A small multi-label image tagger, trained from scratch.
Model: 48-pixel images, norm batchnorm, activation mish, depths [3, 6, 6], widths [128, 256, 512].
Training: soap at rate 0.0036, 8900 steps, batches of 128.
Data: trained on photos with spoken descriptions (Open Images, Localized Narratives), 203450 training examples, 5.6 epochs.
Rows from block 9, named by matrix and row number. Rows with one number belong to one channel. Each number is 128 + 32 x the weight over its row's rms, rounded and kept within 0 to 255. All counts start at 0. After the name is the row's rms in percent of the matrix's.
# convs1: first pointwise conv (model.blocks.9.convs.1.weight, 512x256x1x1), inputs 52-103
# convs3: second pointwise conv (model.blocks.9.convs.3.weight, 512x512x1x1, transposed), outputs 47-93
convs1.415 109 [133 104 119 102 103 208 145 132 197 177 100 197  88 141 125 145  90 148 108 158 159 115 140 127 101 184 103 110 121 145 105 109 107  93 157 139 103 110  80 174 141 140 123  66 206 122 156  97 152 112 100 141]
convs1.416 094 [141 155  74  97 139 128  91  73 146 133 194 172 141 110 172 126 109 127 105 134 150 159 126  99 129   9 203 183 120  94 147 175 166 123 159 137 137  97 102 129 129  61 150  93  71 120  68 142 144 113 110 145]
convs1.417 090 [167 142 116 115 161 149 122 172 120 137 148 145 131 149  56 125 122 187  96 131 161 138  87  87 102 150  91 146  90  83 107 183 128 126 145 116 119 139  86 113 126 163 118 142 115 125 157 126 121 110 109 130]
convs1.418 088 [132 143  95  98 164 118  78  35 147 103 140 141 147  98 172 171  86 128 126 136 109 149 123 102 152 147 150 107 109 114 145 155 171 115 141  38 208 171  82  69  96 121 115 185 130 153 164 199 127 110 135 145]
convs1.419 100 [103 115 159 149 102  65 108  58 100 140 149 102 149 161 195 118 131 132  97 159 131 137 148 124 188 119  81 215 132 138 186 102 139 180 142 170 102 106  49 166 117 145 109 170 123 173 140 120 130 162 109 118]
convs1.420 102 [129  67 115 125 114 103 156 118 131 136 105 152 121 153 167 180 159 105 159 135 138 125 104 118 126 120 129 150 132 134  79 147  70 149  94 130 135 138 140 147  92  79  91 135 139 121 116  91  76 107 138 117]
convs1.421 094 [125 148 191  94 158  76  89 135 153  61 130  91 111 186 128 103  97 150  76  94 123 150 142 135 124 127 122  73  92 146  72 105 164  96  95  48 106 161  83 151  80  76  85  84 200 134 175 167 130 124 152 118]
convs1.422 098 [146 142 123 124 102  68 122 120 101 162 142  92 139 110 112 147  99 171 177 137  86 125 145 148 101 143 152  78 115 139  65 138  95 105 149 150 151  69  79  82 101 133 150 160  94 166 142 194 111 129 110 107]
convs1.423 098 [111 156 141 161 180 113 157 174 157 113 191 113 106 105 129 146 133 107  99  92 158  92 125 111  64 144 113 144 103 136 148 158 116  88 128 139 108 162 122  52 125 105  88 123 175  88 117 167  86  96 131 118]
convs1.424 099 [128  66  90 196 139 116 168 150  87 116 133 123 174  85 134 108 153 112  87 119 119 174 139 123  95 129 172  53 145 133  54 151 153 140 124  90  77 118 126 113 122  70  97  62 160 119 138  76 126 147 135 151]
convs1.425 094 [ 94 123 208 110 146 140  99  78 133 143 103 117 160  91 114 108 110 111 164 150 182 119 131  56 116 122  41 128 145  90  94  86  99  84 129 163 135 121 127 142 139  29  96  88 105 159 106 127 125 119 116 134]
convs1.426 115 [112 106 141 164 143 103 114 124 182 150 149 143  98 145 180 151 189  79 169 168 137 123  98 116 139 124  86 195 143 102 102 130 131 128  71 136 178 146 124 136 173 110 202 124  68 134 153 113 106  95 148 159]
convs1.427 100 [ 92 111  94  82 121 201 124 172 145 138 122 126 107 129 154 153 132 134 106 147 143 137 132 136 135 123  82 141 145 143  77 107 146 114 144  74 126 121 104  87 105 187  80 170 133 164 151 150 149 152 117 135]
convs1.428 105 [156 131  88 114 126 131 101 105 130 199  92 160 117 154  77 128  92 166 112  70 102 142 117 100 134 141 144 184 129 132  90 122  82 184 146 131 113 140 115 132 123 182 158 157 114 131  68 122 195 106 123  66]
convs1.429 096 [104 130 156 129 113  91 133  70  91 100 146 130 139  78 103 184 156  93 216  93 128 145 175 157 160 157 189  81 117  69 102 142 157 110 155 118 121  92 112 115 115  78 118 109 112 189 121 133 143 151 122 154]
convs1.430 099 [135 147  90 169 125 136  90  70 113 162 167  81 121 142 111 188 131 135 108 120 125 124 194 164 140 119 127 126 120 116 131 142 137 115 154 113 123 117 125 155 126 106 103 139  98 141 151 129 142 164 140 112]
convs1.431 099 [109 106 187 178 139 104  73 117 178 156  95  85 116 108 155 160 113 189  69 143  98 181 105  14 167 168  76 119 159  97 133 153  83  94 132 110 120 155 158  98 172 139 102  93  93 122 160 118 134  77 159  81]
convs1.432 099 [127 110  96 127 119 140 168 137 164 129 153 148  97 147 107 147 120 111 173 147 109 155 118 126 158 155  85  81 131  81 167 127 131 150 107 166 154 150  98 129 106 182  80 141  53 166 109 161  84 142 124 147]
convs1.433 107 [128 132 185 126 162  94 130  81 132 171 115 111 165 164 151 189 115 165  69 201  85 118 137 100 116 142  85 130 143 151 136 131 147 112 145 134  86 157  82 119 157 146 128 130  81 115 110 137 143 138 115 131]
convs1.434 093 [154 189 173 103 184 135 105 104 151  84 166 100 147  93  95 110 160 150  86 150 154 161 148 160 168 162 112 127 103 124  22 157 146  97 209 164 155 177 147 132 179  25 150  94 150 133 142 105 136 144 127 101]
convs1.435 091 [ 89 140 112 162 135 106  88 157  74  96  77 161  86  80  49 160 174 113  48 103 132 163 144 118 152 150 132  94 131  84  84 180 117 149 123 113  72 121 165 105 114 104 120 176 115 171 121  94  65 123 170 141]
convs1.436 101 [150  84 127 133  93 119  78 145  82 113 107 116 137 183 125 180 149 146  71 144 187 134  98 103 178 130 103  75  91  76 123  80 147 111  95 125  98 115  88 155 156 113 107  96 161 179 136 164 142 141 130 154]
convs1.437 097 [124 147 116 218 137 165 100 156 130 134 119 118 130  97 117 161 114 121 162 143 149 136 190 104 122  93 123 163  90 198 118  84 136 138  44  91 126 148 131 142 125 111 124 141 158 126 117 181 116 160 137 145]
convs1.438 109 [125 110 110 102 130 108 118 102 100 141 137 140 113 168 189 170 180 148 144 116  64 108 107 116 116 151  85 100  76 137 140 113 181 162  89 138 160 136 142 148 127 194 153  98  88  87  98 197 143  55  79 106]
convs1.439 116 [151 117 133 119 170  93 124 106 123 146 129 138 121 135 126 143 133 154  96 125 151 147 156 153  89 102  84 173 130  75 191 148 105 140 168 119  66  75  89 143 133 155  99 103 108 138  77 122 149  98 125 110]
convs1.440 083 [104 192 124 132 125 149 162 150 100 161 125 168 110  90 124 115 101 139  92 132  77 112 144 144 152 128  63 155 126 140 161 156 126 220 138  90  99  87 172 148 179  91 134 119 161 100 117  89  46 152 119 156]
convs1.441 099 [120 174  80 139  77 138 128  62 131 106  61 113 167 114 132 121  81 134 149 128 113 187 128 115 107 129 111 145 110  93 168 180  64 130  77  94 147 148 219 117 122  58 108  82  98  89 122 137  84 113  87 135]
convs1.442 100 [144 149 133  96 116 132  98 126 160 164 179  84 146 201  74 142 147 111 139 103 107 141 107 198 183  92 115 154 140 113 191 124 150 173 153 134 168 101  94 108 143 170 184  73 136 102  87 113 161 171  73 169]
convs1.443 096 [122 113 145 124 147 122  90 108 129 157 144 143 146 161 101 169 102 111 139 185 122 136 173 154 153 115  90 123 116  84 127  96  85 122  55 104 115 143 132 160 206 172 152 162 118  60  60 102 113 163 108 111]
convs1.444 094 [116 115 145 131 149 108 132 193 189 220 168 117 139  96 139 157 137 162 172 134  79 128  99 151 101  92 145 101 134 166 148 111 111 101 147 102 161 111 110 118 135 111  80 171 107  91 124 123 139 158 116 123]
convs1.445 097 [134  70 110  81 102 132 111 105  93 165 177 192 147 135  69 172 129  85 142  89 153 140 147  98  99 106 105 154 125  98 163  96 123 103 190  98 145  80 127 137 163  94 121 123 131 136 102 148 191  98 119 140]
convs1.446 101 [127 194  95 100 141  91 111 131  86 155 107 174 113  96 163 108 169 108 127 133  53 141 107 136 123 175 129 101  83 125  51 100 163 183 181 135 103  98 163 135 146  69 133 154 117 163  90 123 110 113 114 116]
convs1.447 099 [137 161 157 184 125 118 104 112 164  95 129 110 137  63 132 121 122 134 141 118 135 100  90 133 125  89 149 196 109  88 163 142 150 110 144 147 173 166 122  74 126 139 141 122 149 143 141 168 157  81  87  97]
convs1.448 093 [155 106 117 145 138 163 113  87 190 120  90 119 149 142 142  40 142 130 103 152  71 149  67  86 133 153 115 131 124  61 146 148 158 153 124  76 185 194  93  47 102 146  91 138 107 160 117 120  67 140  92   2]
convs1.449 099 [190 122 123 194 144 136 146 186 154 140 136 177  81 114  98 113 148  88 151 149 104 120 138 127 101 128 116 116  54 108 140 116 182 159 129  78  33 147  95  90 159 152 125  75 174 132 160 148 158 176 119 120]
convs1.450 112 [157 160 193 153 114 145 121 126 193  28 114 129  96 113 154 125 113 176  83 136  93 151 144 142 108 182  82 165 159 123 135  89 106 137 109  92 101  92 119 135 193 128  95  99 129  50 143 125  96 127  84  93]
convs1.451 097 [107 114  71 163 186  50 135 142 149 123 138  85 111 136 140 155 145 137 152 144  79 197  92 102 213  61 128 144 129 135 162 114 107 188 115 118 145 146 119 190 182  94  84 167 173 143 233 168 134 113 148 127]
convs1.452 093 [154 200 109 132 153 131 145 196 177 173 157 122 144 201 121 126 146  94 164 161  77 135 131 142 170 102 149 135 152 137 181 121 120 113 149 145 144 120 119  89 141 113 131 143 138 171 155  85 192  87 145 118]
convs1.453 100 [116 152 119 126 110 127 113 127 129 100 171 100 117 145  89 102 145  80 148 148 115 130  65 144 148 177 201 222 112  79 124 108 135 127 132  81  92  97  93 128 125 117  86 144 113 130 110 135   2  99 110 126]
convs1.454 098 [108 133 216 182 120 123 151 111  79 142 150 130 103 149 153 130  87 151 153 149 159 114 118 148 170 151 123 115 110 146 173 111 157  82 123 120 177 109  96 156 163 106 142 192  51 143 135  65 138 173  98 117]
convs1.455 098 [151 145 103  93 147 140 110 137 122  77 107 205 155  83 126 136 116  88  96 164 110 142 123 110 112  89 107 117 155 129 136 118 140 127 115 130 119 116 179 154 195  98 124 147  92 133 157 138 153 123 116 134]
convs1.456 106 [183 159 111 149 165 140 115 141  96 122 122 111  80 104 103  69 178 152 101 118 153  43  93 117 165 163  70  64 139 143 112 141 153 128 124 105  75 126 123 140 142 127 129 137 166  83 101  86 133  68 108 123]
convs1.457 108 [ 96  80 166  89 123 137 178  91 130  67 144  90  88 136 143 210 121 147 156  24  97 108 155  78  80 170 127 108 111 118 171 121 145  84 171 141 114 112 150 127 164 101  85 212 122 172  58 121 106 138 110 187]
convs1.458 097 [164 143 108  91 163 179 117  86 135 160 208 105 144 163 162  83  95 136 121 117 181 100 116  97 137  50 107 169 143 117 158  76 186 154  89  87  97 119  75  71 119 138 142 102 175 141 127 159  98 131 135 113]
convs1.459 108 [133 182 119 141 141 134  99 114 138 107 155 116 170 118 171 100 145 113 152 128  99 156 122 163 127 162 156 102 138 155 174 198  97  79 126 124  98 106 151 100 184  78  87 117 170 131 102 103 155  90 117 158]
convs1.460 098 [171  90 121 125 167  88  81 121 131  96 141 121 153  94 123 179 118  77 229 113 142 114 159 120 100 124 109 129 153 134 149 117 160 157 125 111 130 148 149 110 204  85 124  97  79 140 214 143 166 101 122 113]
convs1.461 107 [148 158 129 121 115 124 156  63  83 128 152 143 211  79 148  76 158 165 111 120 138  69 144 116 144 130 111 162 163 124 110 162 151 143 137 126 151 103 142 180 108 158 126  85 137 130 111  81 138 112 138  91]
convs1.462 097 [ 98 161 128 112 107 190 128  65 120 118 107 138 163  96  98 146 143 137 125 121  88 128 150 101  75 130 125 113 120  91 119 100 156 100 116 160 101 127 144 209 116 153 102 156 131 150 105 146 100 108 120 202]
convs1.463 096 [137  75 156 124  98 179  81  76 171 166 163 125 172 173 115 183 164  80 130 157 130 183 156 117 133 114 190  86 126  82 136  80 114  95 182 113 133 135 121 155 106 141 110 168 180 133 170 140 132 106  71 100]
convs1.464 094 [117  91  77 110  99 133 156 131 112 159 201 111  98 121 167 143 163 128 134 170 133 133 156 151 175 140 137 148 113 118  85 103 182 127 110 120 165 129 118  86  71 110 151  54 104 139 120  47 106 147 132 127]
convs1.465 108 [181 116 129 160 136  90 213  77 120 126 153 155 108 134  81  78 122 124 110 104 150 181  84  91 109 135 150  86 170 117  76 142 110 117 127  84 129 108 154  81 139  91 127 124  96 189 109  97  90  91 114  90]
convs1.466 095 [111 161 144 110 147 157 106 134 131 114  85 163 134 141  70  95 132  80 106  61 147 145 162 114 151  72 179  87 187 155  50 100 125 176 111  94 129 150 109 175 174  64 123 172 220 162 115 133 169 143 162  91]
convs1.467 098 [117 129  87 157 161 157 142 119 134 123 151 101 152 172 113 132  20  92 109  99 136  86 165 185 147 126 151 150 163 156 133 102  56 137 119 142 102  91 145  88 166 117 113 138 104  81 141 150 144 163 121 188]
convs1.468 098 [110  74 111 122  81 126  85  82 121 163 150 149 108  86 149 120 108  88 167 146 162 110 121 120 151 120 182 130 139 114 163 146 136 165 150 105 110 102  27 128  91 141 167 153 174  99  86  79 108 124 107 188]
convs1.469 101 [109 154 154  95 146  97  89 182 131 120 171  88 158 104 125 119 164 199  95 103 134 107 114 125 103 152 151 114 161 185  97 102 121 162 144 113 201  71 153  80 166 117 144  86  75 122  90 141 124 159 128 142]
convs1.470 108 [111 127 170 143 146 168  98 161 140 166 139 101 154 157 143 127 123 114 121  75 113 162 125 146 152 198 134 181 137 117 156 133 121 115 153  83  65 174 136 133 143 183 148  94  94 133 146 124 128  96  97  85]
convs1.471 095 [122 201 166  74 135 113 163 154 148  99 133 148 191  74 130 118 176 120 165 148  56  88 111 119 147 112 124 136 126 170 161  78 201 119 171 169 113 132 137  84 108 135 211 136 138  77 124 124 167 102 135 157]
convs1.472 095 [126 145 125 175 122 166 134 133 167 102 168 130 169 158 107 160 178 129 174 157 113 117 123 146  65  91 151  59  90 150 134 118 168  73  59  84 193 175 144 138 161 162 111 144 125 108 193  92 112 141 112 145]
convs1.473 112 [163 116 153 114 117 113 110 100 101 168 124 183 146  96 138 153 147  71 114 158 193 143 131 132 156 128 176 146 131  30 109 161 176 107  88 141 168  89  89 119 169 130 100  99 100 128 110 179 116 114 139 161]
convs1.474 098 [125 136 182 125 120  72  71  38 110 124 106 180 112  32 147 132 156 145 132 160 113 154 143 139 106 130 169 105 133  76  64  97 127 176 127  98 121  79  85 131  77 194  90 160 129 147 125  82 124 123 140  96]
convs1.475 097 [134 123 152 140 195  84 129  79 134  99  97  87 130 156 142 145 111 170 132 126 137 138 112 165 120  95 162 135  97  94 118  96 157 145 143 156 141 103  99 134 108 141 141 171 127  85 146 114  70 128 121 109]
convs1.476 106 [148  94 155 105 144 150 158 108  74 138 129 109 124 123 172 142 157  54 184 166 138 118 132 163 144 118 109 168 125 177 157 107  86 103  82  89 133 163 108 118 134 132 139 126 138 164 124 139  99 137 152 154]
convs1.477 105 [160 164 171  78 123  97 124 137 212  53 146  73 153 148 144 108 132 111 159 138 141  26 144 146 116 118 117 154  97 161  71  83 136 136 107 125 176  95 183  95 119  74 100 169 135 137 113 155 101  77 117 165]
convs1.478 104 [136 134 129 156 165 134 115 113 119 146 134 165 135 100  93 155 123 123 156 144  93 170 108 122 165  98 133  82 118 145 111 156 144 105 116 134 177 110 146 148 112  97 155 103  68 143 106 158 129 111 126 105]
convs1.479 107 [139 104 113 152 114 171 114 117 161 190 145 100  49 123  88 133 104  97 132  89 153 168 194 155 169 192  75 101  94 142  89 120 135 106  88 117  88 183  70 156 103  72 161 105  75 163 143  60  87 135  81 145]
convs1.480 099 [136 158 107 116 134 101 153 170 175 175  59 153 175 146 110  73 111  79 116 111 137  98 167 123 119 122 149 153 152 100  82 129 133 162  74  84 176 167 128 142  74 142 143  90  45 121  89 122 157  85 119 198]
convs3.415 097 [162  56 162 159 162 153 112  99 109 143 137 128  79 129 165 152 146 115 104 164 119 150  67  92 172 130 155 136  76 101 183 175 102 105  93  46 117 124 137 145  93 109 150  86 170 159  54]
convs3.416 102 [ 93 140 151  56 109 153 123 119 122 175 151 144 148 132 122  99 141 226 114 103 114 158  84 142 135  98 111 115 153 200 147  79  87 155 162 138 117 126 110 140 125 109 103 172 178 191 107]
convs3.417 090 [141 210 106 129  87 140 100  88 106 101 108 140 109 146  71  98 113  50 140 106 192 137  74 126 113 120 172 140 137 139  93 135 125 121 187 128 151 154  65 191 112 164  99 142 129 129 158]
convs3.418 095 [129 144 151 143 150  97 142 141 155 145 155 109 144  74 180 119 137 164 107 160 144 140 134  89 100 138 152 149  92  88 140  73 125 123  67 134 190 167 128 175  70 106 142 103 108 121 201]
convs3.419 098 [138 126 148 179  96 119 137  95 184 154 111 144 155 130 127 199 183 184 156 131 105 138 141 131 104 183  85 173 123 129  67  78 105  93 172 134 130  99 116 140 101 166 171  87 116  88 154]
convs3.420 102 [149 163 136 182 148 148 158 159  75 127  55  82  84 115 150  95 155 107 131 119 135 119 161 134 193 161 142 143 146  72 116 160 106 106 157 159 122 102 140 129  99 129 113 116 123  97 111]
convs3.421 095 [136  90 118 100 105 140 142  50 159 163 121 104 158 139  90 144 115 160 154 108 129 139 132 147  96 134 166 109 117 143 118 168 130 109 152 135  93 128 130 119 194 161 150 110 152 114 105]
convs3.422 115 [101 154 112 128 173 193 179 134  76 141 164 129 159 144 101  94 116  90 148 107 151 146 101 108 146  95  97  79 149 170 109 235 137 120 194 171 113  63 134 137 118  94 108 126 103 147 159]
convs3.423 103 [111  75 119 116 100  85  84 130 140 149 109  73 112 120 131 115 145 117 184 155 131  98 193  96 126  90 103 120 102  90 122  99 140 115 120 110  85 113 142 150 130 123 146 167 133 150 109]
convs3.424 100 [125 153 101 141 133 167 126  85 111 138 141 130 144 148 120 133 131 131  66  99 111 146 125 144 109 144  99 149 138  68 122 104  91 161  94 165 128 140 119 154 106  91 128 121 151  99 160]
convs3.425 098 [119 116 182 105 109 172 102 164 107 144 126 133 146 105 164 117  87 146  91 120  96 154 132  73  75 185 140 128 138 108 122 122 123 108 152 149 110 159 118 135  86 113  87 111 151 135 162]
convs3.426 109 [135 113 127 107 115 130 127 144 172 119 166 117 124 132  68 122  91 128 126 133 154 184 173 148 189 150 127 170  95 105 192 101  98 100  85 131 140 126 141  77 120 131 123 166 163 149 149]
convs3.427 111 [ 91 175 186 183 134 134  56 145 140 116 178 152 165  88 140 173 109 190 136 169 109 158  84 166 135 130 145 147 107  93  92  85 114 102  18 120 125 129 117 132 107 150 114 147 163  94 127]
convs3.428 090 [126 146  57 120 145 192  98  83  98 157 100 136 191 139 146 166 111 150 241 190 134  95 123 116 140  91 108  98 135 109 100 178 149 176 207 122 114 108 160 191 133 149  93 168 143 138 181]
convs3.429 095 [136 109 106 179 158 105 136 148 168  91 105 195 131 138  95 159 154  82 131  74 175 135 136 171 172 131  95 115  22 106 119 119  57 121  89  81 120 159 138 157 164 108  92 149 141 138  98]
convs3.430 098 [ 83 125 183 111 101  93 117 118 137 119 105 166 157 158 150 170 106 114 104 114 134  68 193 123 152 185  67 117 124 143 116 132 166 156  97 126  95 147  88 123 104 150 130 138 110 128 137]
convs3.431 097 [117 133  89 113 180 113 116 140 155  68 122 114 115 113 161  87 109  84 176  89 130 159 180 160  84 150 124  68 138  80 126 120  87 142 152 181  73 111 135 120 171 132 136 171 147 110 165]
convs3.432 101 [146 118 149  88 134 173 131 133  91 169 111 132 160 151  76  91 121 136 109 169 193 147 164  90 126 106 103 101  89 117 119  86 120 134  60 162 127 169 139 125 120 128 108 170 120 110 152]
convs3.433 106 [137 100 139 123 181  66 120 115 107 102 131 134  37 160 142 107 107 175 195 144 135 141 136 120  94 160  29 116 126 113 150 165  70 108 164 128 115 122 133 156  74 117  96 145 152 133 122]
convs3.434 095 [105 186 130 156 114  88 163 170  78 120  95 142 165 146 137 117 103  93 144  64 159 136 151 115  83 117 197  92  70 152 224  71 117 120 160  43 148 170 102 165 113 146 100 136 136 132 175]
convs3.435 111 [154 136 149 128 120 118 130 174 123  86 137 176 111  68 158  83 162 118 156 175  94 125  85 150  97 139 146 146 158  79 195 168 144  95 122  83 123 133  65 105 157 200  99 149 185  97 118]
convs3.436 100 [142 156 160  90 127 156 197  47 161 125 155 131 140  94 175  62 122 125 124 131  71 155  82  76  99 122 131 168  96 186 113 135 106  59 134  80 130 118 124 146 157 156 140 136 166 149 139]
convs3.437 089 [113 120  73 116 111 119 113 120 145 157 141 150  76 107 113 134 142 141 113 133 141  95 157 104 122 112 153 121 187  86 147 121  83 119  96 189 131 115 106 108 158 102  73 118 180 114 106]
convs3.438 111 [150 152 173 102 109 179 107 148 125 152 142 117  75 104 103 162 130 161  99 130 160 151 195 100 198 116 143 165  81 133 147 122 116 130 156 135 197  88 142 115 129 138 150 134 152 118 189]
convs3.439 094 [140 147 109 129 181 139 134 109 100 128 109 188  70 141 156 173 100 155 133 159 124 164 130 108 158 187 105 144  97 146  79  83 174  92 134 113 136 115  97 170 123 169  95 109 113 112  80]
convs3.440 094 [124 151 173 141 143 161  50 128 150 153 146 155 191  91  94 144 150  79 143 167 104 120 159 161 138 115 101 107  80  74 187 145  96 100  62 169 128 114 109 120  61 125 170 146  58 138 120]
convs3.441 100 [175  93 163 137  94 156 114 104 164 137 103 135 201 157 134 103 181  77 126 178 102 182 154 151  78 151 143 135 141  91 119 115  86 108 121 147 128 168 114 104 178 141  74 115 161 126 175]
convs3.442 109 [195 153  84 194 153 191 137  99 167 121 138 111 139 110 116 146 124 121 148 137 121 167 100 128 141 105 123 110 122 121 144 122  76 122  94 121 114 172 109 164 168  88 136 149 176 167 123]
convs3.443 098 [133 108 132 109 134 138 141 139  86 105 119 117  98 115  95 135  87  88 139 135 189 152 159 151 197 143 169 122 128 106 124  94 142 156 156 118 130 153 145  96 124 116 102 146 136 103 142]
convs3.444 104 [103 106 163 127 123  80 119 108 123 204 141  98 162 124 116  87 183  95 140 170  85 167 149 175 115 147 170 188 150 182 137 137 139 133 132 119 128 117  95 181 206 133 118 116 187  94 127]
convs3.445 104 [143  97 169 147 149 145 119  97 151 148  77 124  54 142 117  38 165 144 114 154 117 144 116 159 127 101 167 143  83 131  95 141 109 121  93 168 145 137  97 167 101 109 152 147 101  77  93]
convs3.446 110 [130 131 116  61 149 152 137  91 123 150 158 160  97 132  86 155 113 162 143 126 109  99 137 115  93 160 142 135 140 154 163  96 160 171 195  97 108 136 126  83 147 163 189 136 141 143  96]
convs3.447 093 [162  87 112  88 127 137 140 118 133 131 122 116 171 102 120 184 150 115 132  59 131 162 160 148 118 130  81 135 108 118 134  76 159  88 124 120 128 128  56 109 107  50 133 144 124 114 103]
convs3.448 096 [142 117  78 164 145 173 103 114 105 208 125 181 107 131 193 124 202 141 171 109 149 104 145 148 156 122 120  84 118 132 101 117 184 147  98  92 103  93 105 111 141 134 153 119 142  84 174]
convs3.449 105 [133 123  84 136 124  99 107 159 114 112  98 186  80 146  96  79  77 115 138 144 150 121 106 156 176 104 123 198 118 134 153 141 124 102 164 117 148 167 174 172 118 168  89 115 129 116 182]
convs3.450 117 [204 100 189 152 117 173 168  88 126  97 115 156 146 131 105 157 155  95 127 135 134 103 192 106 138 126 146 105 126 180  94 163  93 152 174 117 128 135 109 132 129 142 124 131 105 140  93]
convs3.451 101 [122  95 173 108 153 140 155 146 127 124 141 120  85  85  83 118  90 166  96 118 119  76 157 128 131 124 141 114  65 110 148 180  75 124 152 138 182 154  82 134 141 145 137 159 133 105  97]
convs3.452 091 [ 80 176 120 171  91  90  65 157 173 151 152 147 129 185 149 135 122 110 164 126 129 120  77 181 157 152 133 152 116 128 209 146 135 115 140 155 106 122 127 160 172 130 114 196 117 154 126]
convs3.453 112 [111  99 129 109 128  78 107 176 172 122 131 111  92 162 157 109 108 132  86 127 151 109 146 156 112  89 180 134  99 126 110  36 157 124 111 145 121 114 170 141 171 129 137  99 112 157 153]
convs3.454 103 [150  78 109 160 135  88 171 103 160 129 152 122 144 122 113 124  65 111 158 113 148 144 153 113 141 135 145 123 138 126 121  87 116 135 167 115 121 130 120  97 153 148 116 136 165  89 109]
convs3.455 103 [149 108 109 129 148  98 143 178 169 105 186  76 116 166 159  50 161 152  80 121  94  72 142 109 164  90 137 123  77 157 128 127 128 109 109 161 109  92 110 100  84 122  86 107 137  94 115]
convs3.456 099 [ 79 163 152  97 135 135 107 169 111 118  86 165 145  63  73 129 191 105 131 115 122 149 149 160 106 118  77 140 145 127 113 146 173 157  60 156 166 207 106  82 122 174 118 126 115 107  83]
convs3.457 098 [107 193 179 133  34 110 115 142  98 103 110  88 110 148 188 160 193 115 132 200 116 146 111 133 127 139 138 133  94 115 145  62 133 133 161 104 183 137 186 126 119 119 177 141  89 118 180]
convs3.458 102 [105  48 209 127 115  97 133 165 132 122 128  71  29 135 110 133 119 157 132 167 145 118 135 128 120 106 155 105 130  95 168 148  93 129  86 152 131 135 106 117  70 134 176 126  98 111 158]
convs3.459 105 [117 149 119  85 148 137 148  53 144 126 141 124 171 143 136 128  89 197 158 135 125 109 170  88 199 165 152 125 182 173 125 101 104 147 123 138  54 132 119 138 163 132 216 127  35 112 102]
convs3.460 091 [ 97 180 185 155 128 127  49 153 134  86 124 147 132 150 149 109 106 126 151  99 107 129 165 126 179 153 146 209 122 156  76 174 111 154 145 145 150 126  90 113 151 156 143 125 108 110 139]
convs3.461 098 [169 142  86 147 104  99 134  94 138 140  67 139 155 141 164 131 166 136 116 123  82 177 126 163 158 144  70 151 181 153 119  89 148 100 117 116 148 145  97 138 152 127 157 105 146 135  85]
convs3.462 106 [113  86  82  77 130 154 143  93 127 156 153 200  55 119 182 125 105 131 164 104 141  86 134 127  96 138  45 126 138 145 148 100 160 136 124  95 203 132 120 118 139 119  93 131 122 146 106]
convs3.463 094 [114  97 169  96 146 151 150 163 138 117 132 174 138 112 123 121 160 112 121 127 118 181 178  58 130 147 151 136 184 135 136 147 121 139  93 178 114 122  97 168 121 137  62 170 131 206 118]
convs3.464 092 [160 117 128 160  52 157 139 101 145  96 114 165 122  94 129 153 138 133 100 138 138 121 140 166 147 178 130 112  95 158 148 131 138 111 198 143 114  93 108 161  94 143  90 145 134 143 125]
convs3.465 093 [127 100  74 170 117 104 173 139 110 132  94 105 134 127 114 111  95 151 129 106 125  75 139 133 132 102 125 132 147 137  90 107 162  27 104 130 117 128 110  93  94 131 150  55 124 101 158]
convs3.466 098 [170 109 110 192 108 124 115 166 154  82  86 174  87 119 135 111  85  28 176 159 122 110 215 121 127 111  73 127 145 104  87 163  88 114 111 188 107 139 138 126 119 130 102 126 132 137 121]
convs3.467 113 [169 220 166 149  97 106 148 157 151  91 150 124 153 117 148  69 127 134 119 116 142 130 153  93 103 110 121 163 129 182 173 163 140 122 129 130 102 170 145 191 146 114 188 154 150  97 120]
convs3.468 097 [146 162 138 125 121 128  96 149  51 141 146 121 117 122 105  87 128 166 104 110  97 117 208 146  96 140 125  84 116 112  84 131 202 112 166 146 162 163 135 142 114 135 144 108 135 117 148]
convs3.469 100 [129 169 140 123 134 129 122 157 150 141 116 133 128 104  61 183 137 132 106 162 150 147  84  91  20 113 185 111 127  51 118 139 117 142 127  67  88 111  90 114  84 137 125 122 147  99 124]
convs3.470 104 [139 137  93 154  87 136 110  75 102 145 167  79 119 171  78  83 128 125 115  90 174 139 165  82 118  66 101 115  89  43 156  76 141 201  71 193 125 110 151 135 141 120 148 123 117  87 113]
convs3.471 102 [111  74 164 163  59 125 108 129 146 181 177 104  88 155 161 131  86 114 113 116 125 162 195 141 162 163 154 109 150  78 115 116 130  70 135 128 137 110 168 133 136 151 109 140 159 138 116]
convs3.472 090 [ 70 107 181 126 109  67  73 120 203 126 120 130  92 102 137 113 112 108 111  63 196 148 196 107 129 117 155  96 104 151  98 128 173 139  86  99 101 165 103 117 126 124 169 171 138  99  88]
convs3.473 090 [ 99  85 149 137 125 158 123  87 128 128 146 151 121 165 124 206  86  84 110 108 129 151  97 128 159 150 124 128 186 145 160 118 145 157 125 133 121 129 128 142 130 100 159 137 100 178 146]
convs3.474 107 [162 114 145 149 164 192 217 109 182 134 126 116  88 154 149  52 152 182 172 134 131 124 151 133  96 118 142 184 184  99  97 137  98 121  65 144 121 122 143  90 149 124 119 139 118 154 106]
convs3.475 085 [129 117 119  80 106 181 168  96 144  94 158 153 121  42  85 142 168 105  99 123 136 113  64 143 113 126  86 105 175 165  88 114 162  81 155 151 111 168 111 146 168 145 123 142  95 168 112]
convs3.476 096 [190 121 135 133 130  98 144 138 139 111 160 120 104 102 108 104 120 167 155 145 111 136 118 114 157  89 172 114 159  67  84  99 147 140 103 113 127  96  63 103 141 123 104 128  94  81 143]
convs3.477 111 [ 95 136  98 115  90  89 122 150 102 132 158 136 151 112 136 114 110 166  58 168 110 113 101 121  94 166 119 189 132 164  75 151 141 118 156 159 142  80 133 141 149 177 134 110 132 109 117]
convs3.478 102 [162 130 105 133 100  59  93 168 156 122 156 138 146  99 152 160  86 126 187  96  89 143 109 153 136 213  94  85 144 151 137 138 139 124 148 140 124 144  95 177 112 132 170 129 151 122 108]
convs3.479 099 [133 203 177 103 128 163 119 113 129 155 137 164 155 165 143 128 109  90  87 126 105  57 107 181 143 147  96 122 139 135 114 127 131 148 171 111 119  83 131 160 108 135 146 116 160 127 200]
convs3.480 102 [ 67 166 116  62 163  91 100 173 153 144 120 155 140 129 132 163 144 102 102 127 135  72 188 118  90 120 129 145 110 126 185  83 139 160 188 110 106 109 171 136 134 148 175 182 175 231 110]